A small CTC audio transcriber, trained from scratch.
Training: soap at rate 0.002, batches of 64.
Rows from block 4 of a small CTC audio transcriber, named by matrix and row number. Rows with one number belong to one neuron. Each number is 200 + 20 x the weight over its row's rms, rounded and kept within 0 to 999. All counts start at 0.
After each neuron's rows are labels from the 100 clips, of 14976, where the neuron reaches its largest size: "strongest on" is what is common among them. Only what is clearly more common there than usual is listed. The data: short read English sentences (LibriTTS-R).
# gate: second MLP gate (model.blocks.4.mlp.gate.weight, 1024x256), inputs 0-51
# fc1: second MLP up (model.blocks.4.mlp.fc1.weight, 1024x256), inputs 0-51
# fc2: second MLP down (model.blocks.4.mlp.fc2.weight, 256x1024, transposed), outputs 0-51

gate.214,211,189,203,200,237,186,212,200,201,200,181,185,226,171,203,195,192,190,216,180,192,219,192,199,191,183,177,203,223,213,173,203,183,215,202,189,206,207,190,206,192,192,193,198,192,240,231,201,230,226,226,195
fc1.214,177,226,181,195,191,174,182,202,190,188,178,194,176,185,242,222,219,230,190,192,207,193,215,196,194,216,229,201,191,176,233,191,196,171,197,214,219,209,210,178,215,198,191,232,231,170,189,204,201,183,199,205
fc2.214,190,208,194,216,233,218,202,180,209,190,226,221,194,204,230,201,180,213,218,194,208,196,172,188,198,207,199,194,184,207,202,207,231,186,218,227,207,226,215,182,192,191,182,191,199,213,161,174,235,188,214,199
strongest on: the word "the"

gate.431,202,174,217,207,206,149,199,188,209,241,198,184,178,214,238,227,204,202,217,219,212,227,196,190,191,229,191,174,237,192,177,192,204,218,187,232,204,184,168,185,230,171,195,225,229,232,206,168,192,217,192,199
fc1.431,142,210,161,159,196,191,197,238,200,209,206,225,197,187,225,153,208,203,180,193,202,182,205,192,196,223,208,225,172,202,192,213,186,212,198,219,218,172,190,235,178,182,199,228,152,193,197,193,191,185,227,205
fc2.431,199,218,187,203,195,175,215,214,193,182,229,196,219,209,193,200,205,205,225,230,169,206,195,202,195,146,198,202,184,201,214,205,226,218,193,201,223,202,180,193,224,216,193,208,189,192,218,182,204,164,202,234
strongest on: the word "said"; the word "she"; the word "he"

gate.555,206,190,227,192,241,184,240,202,209,212,231,237,197,210,181,207,229,178,241,212,190,227,221,193,222,221,191,188,190,210,204,195,213,181,217,214,177,232,185,198,221,155,243,193,220,218,239,194,209,197,183,203
fc1.555,211,137,206,200,163,219,210,195,224,219,209,233,182,203,206,177,195,186,176,239,154,196,243,196,178,202,192,216,170,194,197,214,216,215,229,174,184,173,207,186,182,199,170,175,176,177,211,234,230,208,188,242
fc2.555,175,206,187,190,231,205,201,190,179,175,195,186,165,224,185,203,175,199,158,207,170,198,176,187,208,174,190,208,215,237,208,224,205,212,211,208,208,181,173,220,212,228,166,172,194,237,201,200,181,164,214,197
strongest on: the word "said"

gate.11,186,186,208,203,178,204,188,223,206,193,177,190,218,164,195,205,193,190,195,206,226,212,207,194,173,197,216,187,227,171,198,194,187,216,213,189,194,176,191,169,217,213,198,212,181,188,161,204,199,201,212,205
fc1.11,231,198,184,188,224,192,214,211,174,221,184,224,203,197,161,198,187,194,175,214,194,162,180,172,192,184,236,209,178,162,193,209,194,232,187,178,203,224,204,191,219,227,224,180,226,224,162,252,188,186,224,179
fc2.11,181,172,181,193,182,197,196,225,193,221,188,177,197,175,215,220,213,202,171,213,237,234,229,204,211,215,216,206,180,164,204,218,201,238,203,175,221,186,199,216,201,196,201,206,209,175,235,190,208,211,186,188
strongest on: the word "to"

gate.483,225,183,221,219,200,197,202,213,211,167,222,192,175,197,198,205,187,172,206,218,213,139,177,183,206,222,189,184,189,191,213,202,210,193,206,191,188,184,175,166,201,222,139,167,175,211,215,215,175,200,194,199
fc1.483,204,189,185,217,238,169,221,215,225,190,225,206,177,163,203,224,231,170,228,209,189,189,195,172,196,228,226,193,189,188,206,228,202,216,220,218,188,216,193,173,198,207,220,216,223,180,206,165,209,180,209,198
fc2.483,195,182,202,207,219,174,242,213,219,201,205,214,229,187,206,177,181,185,226,186,197,148,165,225,206,208,215,216,169,174,194,243,200,239,188,192,193,200,204,196,238,186,179,189,238,175,196,206,252,181,196,192
strongest on: the word "with"

gate.167,153,184,176,228,214,197,188,220,199,194,189,214,206,209,212,196,183,211,190,203,189,161,209,178,203,226,237,191,218,206,193,179,186,223,179,206,171,197,212,176,159,184,205,224,203,183,175,211,212,190,206,172
fc1.167,215,229,207,175,204,230,212,191,203,175,198,195,222,224,205,190,197,190,191,216,205,210,173,196,216,175,191,226,228,163,205,201,217,194,231,198,211,201,223,208,243,218,181,244,207,184,176,183,204,155,195,217
fc2.167,183,214,213,230,194,219,193,188,160,176,198,232,189,185,204,185,194,186,166,201,252,188,204,210,209,177,187,193,190,226,191,201,202,181,198,206,195,208,192,222,232,188,216,191,208,201,260,211,232,200,185,200
strongest on: the word "with"; text has "without"

gate.683,201,216,245,208,211,196,203,189,188,205,195,200,220,193,238,173,200,223,211,220,189,193,167,245,195,219,176,229,174,195,184,197,202,226,200,203,165,183,175,190,181,216,162,194,175,197,176,198,205,168,211,196
fc1.683,173,195,184,200,173,164,232,196,225,204,191,211,216,218,194,208,206,174,174,178,193,204,196,190,203,188,237,191,242,200,209,201,197,206,186,179,168,241,178,205,168,216,208,219,190,184,224,203,226,224,205,175
fc2.683,205,221,198,149,225,216,190,234,193,224,197,220,190,222,219,185,209,212,206,210,186,188,171,181,175,205,179,208,200,217,173,171,208,202,187,205,188,246,185,180,201,219,215,231,212,226,205,156,186,207,201,176
strongest on: the word "the"

gate.682,196,210,172,215,177,213,175,232,208,191,188,186,184,201,207,201,230,196,184,217,184,169,198,203,183,173,194,167,182,207,242,191,180,195,196,211,199,203,188,162,211,191,205,207,217,214,208,169,197,213,189,235
fc1.682,162,184,215,216,174,192,196,214,220,200,216,197,218,215,171,185,176,229,196,191,154,190,174,164,189,226,217,186,204,196,213,254,210,186,201,202,180,230,197,187,198,197,186,234,179,176,220,185,234,228,225,192
fc2.682,193,240,185,218,205,174,196,187,174,199,173,230,221,196,202,221,205,220,191,203,202,215,186,186,187,188,208,195,186,171,195,185,198,206,212,228,193,185,217,194,182,180,178,193,234,207,166,221,218,201,210,188
strongest on: the word "to"

gate.692,182,166,225,210,140,183,212,186,212,205,254,227,236,180,210,201,181,187,176,205,244,192,216,220,197,206,175,228,194,209,218,205,216,196,211,179,202,198,172,176,214,238,188,226,219,171,220,184,210,207,213,193
fc1.692,195,227,186,200,196,219,170,203,149,222,181,199,202,228,203,231,214,175,214,198,157,183,250,205,203,224,202,188,205,214,215,230,166,199,193,231,210,221,225,230,231,213,216,204,187,219,223,218,198,207,199,185
fc2.692,180,190,185,184,195,204,211,175,190,196,194,186,209,197,212,229,231,222,197,192,192,207,224,183,224,216,201,200,229,231,209,209,217,182,182,209,197,224,231,223,229,207,179,247,216,177,207,197,226,189,210,206
strongest on: the word "the"; the word "of"; the word "one"

gate.341,190,226,219,182,193,217,232,178,210,208,179,170,203,212,199,226,209,158,220,187,163,199,185,178,171,201,166,223,200,211,233,194,185,179,198,203,167,170,207,209,234,220,219,227,208,168,186,224,206,192,183,219
fc1.341,229,199,202,224,194,214,206,178,234,163,210,215,206,210,192,193,185,179,165,202,168,234,201,209,176,214,213,186,222,220,179,177,197,196,206,194,160,183,221,213,213,214,191,199,170,168,205,196,189,165,181,193
fc2.341,190,200,196,188,221,224,235,224,228,223,190,187,179,209,148,216,209,193,189,185,214,200,173,196,229,213,188,189,187,172,205,193,192,202,211,216,171,203,238,224,167,211,216,221,235,205,173,236,188,210,243,231
strongest on: the word "to"

gate.136,183,185,243,181,197,195,182,235,211,204,208,193,193,171,225,211,189,191,206,205,204,213,203,197,197,208,193,160,165,209,177,179,225,202,205,236,209,191,212,221,183,193,212,218,161,154,209,179,204,221,204,199
fc1.136,198,195,190,196,216,178,209,218,174,218,195,206,233,191,212,230,224,206,163,207,200,208,216,216,168,206,175,189,188,192,212,234,207,194,175,228,175,212,179,178,219,209,213,185,209,187,187,189,204,178,204,169
fc2.136,162,175,178,202,165,214,210,206,187,217,221,196,164,205,186,180,209,179,211,191,190,221,198,214,214,203,184,163,174,227,170,223,200,208,203,216,183,212,213,222,236,178,223,240,214,192,203,173,217,209,183,205
strongest on: the word "was"; the word "there"; the word "a"

gate.511,226,191,149,187,176,206,224,213,205,234,200,195,207,236,187,224,198,227,207,221,215,229,206,174,189,207,170,195,228,192,194,221,212,205,224,169,225,207,182,204,181,227,181,218,231,220,151,216,191,223,233,228
fc1.511,159,185,206,239,215,155,146,187,202,205,209,199,240,197,237,192,170,180,166,213,195,192,193,163,219,196,194,179,172,240,209,181,208,174,222,239,177,218,209,227,215,218,220,226,212,200,189,181,257,177,176,206
fc2.511,193,191,198,234,233,186,208,185,214,164,182,200,214,155,185,205,196,208,212,210,193,216,179,218,227,244,217,217,210,212,169,174,177,197,198,200,222,161,210,161,197,181,195,201,216,197,208,234,202,193,213,185
strongest on: the word "was"; the word "he"

gate.85,198,228,185,158,217,196,204,211,234,203,218,176,194,223,210,195,207,184,186,220,167,219,169,183,201,223,151,204,230,181,210,208,225,202,204,229,191,205,183,163,195,191,237,205,229,204,184,177,217,224,188,194
fc1.85,171,223,219,223,200,206,195,206,215,157,218,187,181,224,198,167,205,167,182,223,217,204,195,184,228,230,195,213,212,196,211,252,215,196,193,188,188,208,200,207,226,254,202,211,156,218,242,202,215,220,187,201
fc2.85,197,202,194,226,225,197,181,212,229,168,204,174,211,173,183,229,183,192,209,200,226,202,180,218,203,202,212,219,192,158,172,210,212,197,234,181,207,222,196,174,210,221,156,198,185,183,195,209,191,216,190,243
strongest on: the word "was"; the word "i"

gate.49,214,138,207,161,186,224,161,152,205,181,201,181,223,208,227,185,203,209,178,223,201,239,216,203,203,184,186,210,233,180,192,238,200,177,204,209,175,182,179,208,187,190,171,226,210,198,189,202,184,184,167,196
fc1.49,191,200,190,213,201,200,182,198,206,189,204,185,213,184,168,211,173,193,199,193,158,186,191,187,207,224,266,226,195,218,196,179,227,179,200,186,229,230,204,218,218,193,192,239,191,197,194,203,185,212,204,175
fc2.49,213,215,210,175,247,210,178,218,182,208,203,230,239,198,228,210,190,206,200,214,206,205,180,206,185,167,168,224,180,176,177,183,223,195,206,196,178,200,193,206,206,193,237,181,175,191,247,176,232,236,194,178
strongest on: the word "her"

gate.694,222,181,259,194,166,187,206,183,180,204,234,169,220,214,208,202,195,207,183,204,193,196,232,193,249,177,193,218,202,204,181,246,171,218,168,203,192,193,214,213,174,210,191,233,202,232,201,234,200,185,193,180
fc1.694,204,195,202,163,176,184,179,199,206,180,177,186,209,225,194,239,149,216,190,189,187,212,260,229,234,203,203,185,194,187,196,203,200,161,165,189,207,210,232,199,183,213,240,221,225,210,193,200,192,181,185,203
fc2.694,218,191,150,201,177,190,219,191,186,191,226,200,196,207,196,176,229,226,199,209,200,202,190,225,194,172,192,207,204,204,198,201,243,200,192,198,199,188,181,197,172,180,202,200,159,246,205,202,199,227,227,246
strongest on: the word "the"; the word "him"

gate.742,225,215,174,166,187,172,206,185,234,194,191,200,191,199,229,219,218,227,149,222,199,175,162,191,200,207,222,183,210,184,197,230,190,189,210,207,193,224,201,190,220,217,215,201,217,189,228,224,206,186,243,193
fc1.742,232,192,156,180,239,186,191,200,218,192,230,220,186,195,205,182,210,192,174,196,189,172,209,183,227,190,197,194,195,180,207,193,198,189,168,211,188,204,200,214,212,197,216,198,213,176,200,201,174,191,230,226
fc2.742,223,202,208,175,136,206,201,224,239,188,193,222,201,184,176,165,212,225,197,214,189,196,238,218,212,207,170,193,220,208,157,190,153,226,196,225,198,211,182,214,184,184,176,189,188,147,202,197,202,218,202,182
strongest on: the word "the"; text has "most"

gate.747,195,209,217,227,223,200,193,246,226,171,220,213,214,220,198,205,224,227,213,225,210,229,196,159,179,185,205,197,223,177,186,155,181,199,230,192,180,202,170,195,219,174,213,202,182,206,214,230,211,193,211,217
fc1.747,208,188,177,176,212,187,214,216,189,190,184,170,218,206,186,221,191,181,233,176,178,177,189,233,261,219,209,206,205,212,202,206,192,210,207,181,196,194,214,201,219,206,189,185,214,211,202,204,215,197,163,214
fc2.747,176,213,186,197,170,189,187,204,210,231,242,200,194,228,201,169,188,163,216,214,194,202,190,236,196,239,228,171,234,190,222,207,170,174,206,199,205,209,198,211,209,210,210,217,204,226,160,198,183,183,206,221
strongest on: the word "very"

gate.35,183,215,230,230,214,192,213,211,199,203,173,219,209,174,188,215,171,181,210,136,210,176,194,194,202,202,192,223,244,247,185,223,162,198,203,185,200,262,185,222,163,170,203,209,161,201,227,208,225,211,160,202
fc1.35,215,186,222,197,218,183,212,191,212,183,214,184,181,243,200,203,247,191,175,204,207,219,210,208,179,207,218,171,189,178,163,195,185,202,222,204,184,198,220,187,202,184,231,171,209,196,174,161,190,207,178,179
fc2.35,170,198,220,207,213,150,181,190,217,226,204,189,203,224,219,190,202,182,177,161,198,186,223,190,208,209,217,171,202,160,176,156,179,191,225,220,169,216,198,214,204,235,167,193,197,190,201,198,197,208,194,192
strongest on: the word "said"

gate.362,207,206,200,187,212,217,195,208,208,211,217,215,213,214,194,187,201,177,227,188,202,209,229,200,197,225,202,186,180,204,198,201,203,204,194,194,166,225,173,221,171,184,184,181,188,200,189,217,193,205,186,180
fc1.362,183,209,201,187,239,205,181,192,215,168,188,232,203,180,237,208,231,210,221,156,181,197,196,224,203,217,201,197,167,184,195,231,198,190,182,200,172,187,184,222,189,194,189,172,194,195,192,225,158,189,222,200
fc2.362,194,201,177,157,171,212,196,226,178,220,206,152,239,185,213,180,187,214,168,165,183,194,175,178,176,199,189,192,204,197,201,217,187,212,184,194,193,194,226,199,215,216,219,194,196,207,169,225,200,221,199,203
strongest on: the word "very"

gate.140,212,188,191,170,215,187,209,184,232,214,178,174,176,208,208,207,215,223,179,189,187,225,185,167,168,206,174,213,214,191,215,203,169,175,185,230,216,141,231,220,224,197,222,199,184,208,186,220,194,180,211,183
fc1.140,218,200,221,156,226,228,187,170,242,204,185,197,183,168,219,172,216,201,199,224,194,189,201,195,186,221,224,199,193,198,215,176,172,199,200,176,194,190,206,214,206,207,192,190,240,185,162,186,174,203,207,198
fc2.140,210,192,233,211,181,163,223,207,243,172,176,202,208,200,199,204,180,220,195,223,196,201,210,210,201,229,167,212,269,212,199,214,194,195,183,206,209,170,209,211,181,208,208,203,227,180,214,167,214,207,174,201
strongest on: the word "said"

gate.89,171,182,178,213,209,216,244,218,200,193,205,192,196,181,199,215,211,177,218,217,214,208,168,191,180,166,193,250,211,195,237,193,191,197,213,192,203,229,217,209,194,165,192,203,232,198,174,202,193,185,176,232
fc1.89,210,188,241,201,165,208,155,187,221,217,234,193,233,209,211,210,205,199,204,180,189,202,236,209,210,201,175,222,189,203,193,213,169,189,207,184,190,194,217,185,227,252,202,223,151,204,204,166,156,203,216,188
fc2.89,201,212,242,176,186,241,184,176,198,198,188,187,192,201,179,174,213,210,196,198,218,230,182,213,173,157,194,180,167,219,225,175,188,169,186,215,204,216,215,216,165,218,256,219,208,211,184,203,185,186,180,215
strongest on: the word "to"

gate.496,192,207,194,213,214,161,190,235,216,191,163,174,182,240,235,229,201,201,237,207,217,123,186,265,208,203,208,184,217,196,216,214,187,192,167,197,216,223,198,192,199,194,187,199,210,191,217,189,202,224,196,177
fc1.496,189,210,209,227,196,189,188,224,204,188,201,179,191,192,222,181,224,170,259,246,203,206,189,231,221,185,188,169,228,187,171,207,202,173,161,196,166,233,196,150,166,196,172,185,201,241,212,200,167,183,195,206
fc2.496,196,205,216,245,226,190,199,196,204,232,220,196,191,203,214,200,203,178,226,225,202,209,223,196,196,192,221,221,231,206,179,170,175,212,202,230,198,209,242,172,185,180,181,195,217,203,221,206,212,270,195,185
strongest on: the word "with"

gate.611,223,198,183,188,198,212,215,214,178,166,157,178,203,174,184,199,196,206,194,184,198,190,230,206,202,194,199,197,222,197,196,213,171,217,192,187,203,202,208,239,221,212,242,195,228,191,212,200,219,206,202,210
fc1.611,198,199,191,163,219,193,200,219,194,173,164,165,183,175,174,230,161,218,206,192,210,184,192,228,190,213,186,202,180,190,182,188,190,199,174,207,211,192,208,222,200,210,211,167,198,212,228,191,185,210,200,209
fc2.611,172,208,205,188,177,238,203,176,199,193,204,229,166,199,210,227,180,195,199,201,205,169,219,222,209,204,173,194,221,211,199,213,192,201,222,197,164,199,211,199,194,235,171,193,248,215,164,216,181,180,218,198
strongest on: the word "for"; the word "from"

gate.402,204,206,188,200,220,203,192,202,261,207,179,213,193,219,190,200,207,211,203,209,184,185,191,208,207,225,209,172,215,182,199,242,204,185,195,186,228,199,221,187,179,140,170,171,190,219,186,157,196,194,226,236
fc1.402,222,196,191,217,231,189,181,201,254,186,188,196,181,176,211,201,186,200,197,183,204,198,193,210,198,231,205,193,208,181,212,230,200,220,204,183,207,187,230,184,172,202,157,182,198,220,179,164,205,233,239,228
fc2.402,210,195,202,212,219,207,169,205,191,192,201,209,196,203,164,189,202,206,209,172,190,190,194,200,172,232,208,190,166,244,192,229,193,164,230,187,193,222,212,217,191,187,201,232,194,235,193,195,235,207,225,212
strongest on: the word "her"

gate.690,217,178,173,167,149,213,187,166,202,208,180,192,190,190,214,173,233,190,176,192,210,176,194,210,173,247,221,204,187,181,205,228,159,201,184,172,263,182,222,201,201,208,179,199,207,207,238,191,213,216,177,213
fc1.690,173,197,231,202,239,204,181,237,157,201,164,175,200,197,203,190,162,196,238,228,199,199,173,169,215,161,225,217,190,218,207,213,198,201,216,211,183,183,206,229,208,162,202,212,210,196,214,222,202,180,183,217
fc2.690,246,210,194,188,169,207,196,196,232,192,198,188,197,209,220,185,158,201,187,197,239,226,202,179,187,179,193,217,180,206,187,189,200,201,202,215,236,228,197,173,197,197,206,186,201,218,234,201,178,170,188,202
strongest on: the word "her"

gate.582,198,223,203,223,209,206,190,189,188,226,161,234,191,220,148,208,199,189,228,214,195,202,201,188,222,197,226,210,246,197,201,179,201,179,183,170,224,233,210,203,180,194,189,189,174,187,209,209,183,209,184,206
fc1.582,218,207,200,228,189,230,184,163,220,198,205,214,193,234,192,231,186,213,227,219,206,195,168,185,204,196,205,227,229,210,194,178,181,209,193,231,181,212,178,184,212,161,188,186,177,202,238,220,215,201,213,168
fc2.582,192,177,227,181,221,190,190,194,180,181,195,212,189,176,188,211,237,215,193,201,208,224,190,191,200,171,215,217,212,201,173,199,196,196,192,177,220,208,198,162,186,216,216,143,194,169,181,183,213,203,244,198
strongest on: the word "very"

gate.712,198,197,203,191,188,220,182,191,220,202,187,200,205,205,166,207,208,183,181,212,227,194,192,199,225,211,188,223,181,194,200,234,170,247,192,187,187,206,204,233,201,210,211,203,204,200,177,185,157,196,185,161
fc1.712,216,188,226,217,190,219,177,217,192,180,188,187,196,204,210,173,211,173,193,197,224,208,199,198,188,212,219,164,212,173,229,177,229,190,204,214,188,190,218,190,209,243,192,223,191,228,207,187,243,207,234,202
fc2.712,223,203,232,196,162,216,204,183,195,191,191,193,218,210,184,195,206,209,210,214,165,236,209,226,195,221,190,230,194,221,177,198,187,176,210,227,194,184,199,199,198,208,200,196,167,218,188,191,206,198,185,231
strongest on: the word "for"

gate.163,199,196,201,156,163,254,192,178,165,207,210,209,206,192,200,221,203,189,193,222,218,187,206,203,185,192,174,152,214,211,218,184,187,200,198,196,201,194,171,199,210,191,191,201,192,201,193,189,180,212,213,210
fc1.163,165,222,234,166,162,236,177,193,209,180,200,170,212,185,215,185,215,204,180,192,197,158,208,199,237,190,179,182,220,184,180,190,180,194,180,215,197,191,203,203,218,191,198,227,233,197,205,197,197,192,195,191
fc2.163,208,216,221,215,163,205,194,211,193,200,229,157,227,190,188,195,212,222,208,201,236,233,185,189,208,213,180,211,193,225,166,209,190,189,183,178,199,191,187,210,223,229,209,196,179,207,220,195,206,233,226,218
strongest on: the word "to"; the word "too"

gate.224,247,190,186,225,192,211,181,205,178,194,189,196,208,172,195,178,190,185,219,190,174,192,187,186,192,194,221,172,177,193,224,222,188,191,216,182,158,235,203,204,187,147,225,191,176,201,208,182,187,208,222,188
fc1.224,205,223,190,174,229,173,204,220,224,191,173,209,183,199,214,191,192,170,203,208,181,192,197,193,168,200,220,192,221,198,223,187,212,200,184,188,177,243,204,187,170,222,207,229,207,181,216,217,231,171,207,205
fc2.224,229,198,188,213,238,193,224,231,236,190,199,222,172,205,215,183,196,222,209,198,185,179,192,185,176,210,201,195,233,229,167,190,212,193,191,200,195,235,201,179,183,173,193,165,186,215,186,169,196,197,238,205
strongest on: the word "with"

gate.757,226,219,199,217,210,199,214,174,204,222,198,227,244,205,185,181,189,172,177,201,195,166,195,208,212,206,186,243,199,217,196,213,256,201,186,212,200,190,180,202,201,213,180,198,191,175,206,173,234,205,200,225
fc1.757,210,225,196,210,237,157,212,170,175,201,243,239,200,192,207,216,207,244,192,192,198,220,203,219,210,209,187,205,202,172,205,229,142,180,199,190,238,189,211,212,181,197,248,193,215,197,172,209,171,236,208,188
fc2.757,197,182,219,197,180,220,185,180,190,188,194,221,166,165,225,226,214,161,176,201,185,221,224,180,223,194,201,223,220,208,212,178,195,193,180,223,203,193,205,187,209,223,213,231,211,207,215,202,170,188,190,198
strongest on: the word "the"

gate.732,190,182,215,195,205,224,191,230,249,230,219,225,194,167,167,189,200,188,212,185,188,196,195,176,193,185,204,157,189,211,200,175,203,223,224,192,254,206,192,230,200,174,224,216,242,196,218,176,231,183,208,174
fc1.732,207,212,218,194,164,209,181,208,218,208,191,184,201,207,208,159,218,199,186,196,189,225,196,224,164,206,204,176,168,178,216,189,218,226,233,213,231,190,187,226,211,192,203,220,209,210,182,161,237,200,228,191
fc2.732,198,179,178,197,193,197,160,209,212,211,183,204,164,176,192,218,217,212,201,220,217,198,185,178,221,186,240,155,201,182,247,191,207,210,201,213,192,201,210,187,198,212,216,201,210,161,199,208,200,209,222,207
strongest on: the word "was"; the word "he"; the word "she"

gate.67,195,200,164,237,183,194,212,229,195,235,196,205,212,205,226,198,224,210,222,181,216,196,196,212,167,164,212,192,178,243,190,198,210,236,168,204,232,216,173,176,222,226,174,218,206,205,204,225,222,205,213,231
fc1.67,199,221,188,206,238,170,165,195,187,220,226,176,170,205,164,176,197,208,204,209,220,213,191,203,196,247,194,212,209,219,200,163,210,214,179,180,226,189,201,205,230,195,212,217,213,231,154,203,199,194,186,219
fc2.67,163,193,173,194,198,178,166,201,207,185,217,197,196,234,192,212,204,228,219,191,159,179,238,155,182,205,223,180,218,203,243,170,197,169,207,150,195,202,165,175,179,178,219,180,198,238,203,225,179,241,213,187
strongest on: the word "to"

gate.296,207,170,214,172,187,210,194,203,223,198,244,182,191,230,192,240,205,205,250,202,219,228,206,239,217,201,190,177,200,200,202,208,192,221,178,202,219,207,232,171,201,200,212,213,170,235,213,173,203,202,219,181
fc1.296,201,160,229,206,182,224,185,194,195,212,211,205,199,194,231,212,217,183,179,193,215,186,232,223,198,184,202,184,150,226,217,243,216,204,225,173,178,181,192,168,217,218,181,205,201,154,197,159,216,197,212,195
fc2.296,222,209,190,189,178,221,223,201,212,196,205,213,183,174,184,188,214,239,203,202,190,197,193,181,217,173,192,196,204,195,205,193,210,194,178,196,191,204,228,208,216,199,184,204,229,243,197,190,223,189,183,206
strongest on: the word "well"

gate.371,222,184,192,192,203,204,196,202,225,215,189,173,217,195,195,183,217,190,196,230,188,185,236,236,173,237,196,240,210,216,186,201,172,154,213,174,192,186,228,206,178,217,208,236,219,218,154,203,224,193,216,207
fc1.371,206,193,222,192,156,207,194,192,220,208,219,216,208,166,194,250,188,215,205,214,187,224,175,186,205,207,189,204,207,184,186,195,223,197,198,249,200,207,232,211,172,202,195,197,205,220,187,194,212,197,235,205
fc2.371,196,221,190,219,202,202,215,179,181,226,227,178,204,200,215,197,198,224,226,248,193,196,188,211,225,159,211,200,166,194,211,202,198,220,183,210,206,181,176,188,209,194,175,194,168,217,204,226,178,252,193,212
strongest on: the word "was"

gate.514,201,204,201,209,191,195,166,199,214,195,205,186,183,204,201,207,213,179,181,192,229,168,205,171,235,188,184,188,166,210,191,234,207,192,195,189,213,186,191,218,171,186,201,216,250,191,182,187,181,216,187,210
fc1.514,188,196,207,183,226,185,141,184,211,188,220,184,172,175,191,214,201,198,200,175,180,194,177,207,206,225,203,180,169,177,212,200,198,176,165,208,198,202,192,184,144,204,196,236,194,177,174,218,187,192,191,208
fc2.514,207,245,161,216,226,213,181,176,231,243,195,196,183,168,192,179,202,181,182,223,194,219,188,220,219,197,190,215,239,212,206,189,205,203,209,189,236,214,188,200,193,222,221,186,221,168,183,187,165,180,201,231
strongest on: the word "with"; the word "them"

gate.598,188,163,243,191,204,182,190,175,200,172,179,181,208,171,192,165,201,219,211,186,180,212,239,190,198,202,195,206,209,211,213,221,216,209,231,232,214,164,222,175,179,204,182,201,242,181,240,196,222,221,229,197
fc1.598,207,194,229,219,205,194,184,195,178,193,180,187,205,203,216,214,166,221,175,196,205,242,193,201,198,219,206,194,172,209,222,197,197,219,188,183,188,200,201,257,231,220,191,204,189,268,216,164,207,200,183,207
fc2.598,190,201,204,197,235,196,186,222,208,220,206,256,219,210,257,173,196,210,205,165,197,221,189,200,189,201,174,204,196,189,173,186,210,205,193,212,222,156,170,226,196,190,218,209,194,197,183,213,195,202,202,191
strongest on: the word "the"; the word "of"

gate.363,211,201,209,185,167,182,215,236,211,183,213,202,146,206,239,206,205,172,210,205,177,184,215,203,162,165,220,211,175,242,188,187,201,205,227,221,227,185,192,212,219,206,211,218,175,231,207,208,222,189,208,179
fc1.363,227,239,201,209,242,170,187,203,186,204,188,183,198,203,181,191,171,209,228,191,175,195,201,207,189,192,220,213,177,237,183,182,186,204,216,197,158,178,172,198,244,200,173,169,213,203,212,192,217,201,172,197
fc2.363,204,239,187,197,166,219,193,207,176,172,148,243,226,184,195,207,178,216,209,201,222,194,216,195,186,174,175,211,198,203,184,178,209,218,237,218,184,194,197,193,185,223,224,210,189,211,188,239,199,226,239,154
strongest on: the word "her"

gate.278,197,179,200,233,198,217,199,221,176,190,234,179,193,188,192,204,212,180,232,208,180,193,201,201,229,202,222,203,176,191,176,206,197,200,226,194,217,206,232,181,170,186,222,187,175,184,198,178,190,170,200,204
fc1.278,221,214,194,178,206,192,207,225,209,234,199,200,201,217,179,179,226,202,209,212,196,204,219,225,243,233,219,223,197,191,190,191,189,193,198,209,195,219,216,169,224,189,173,178,201,202,218,231,214,224,200,218
fc2.278,193,200,187,172,180,233,181,218,176,201,183,224,228,225,194,240,193,225,199,213,213,193,163,191,234,185,208,222,201,209,188,203,214,188,165,205,221,221,209,216,234,214,191,225,218,210,186,205,153,185,203,213
strongest on: the word "said"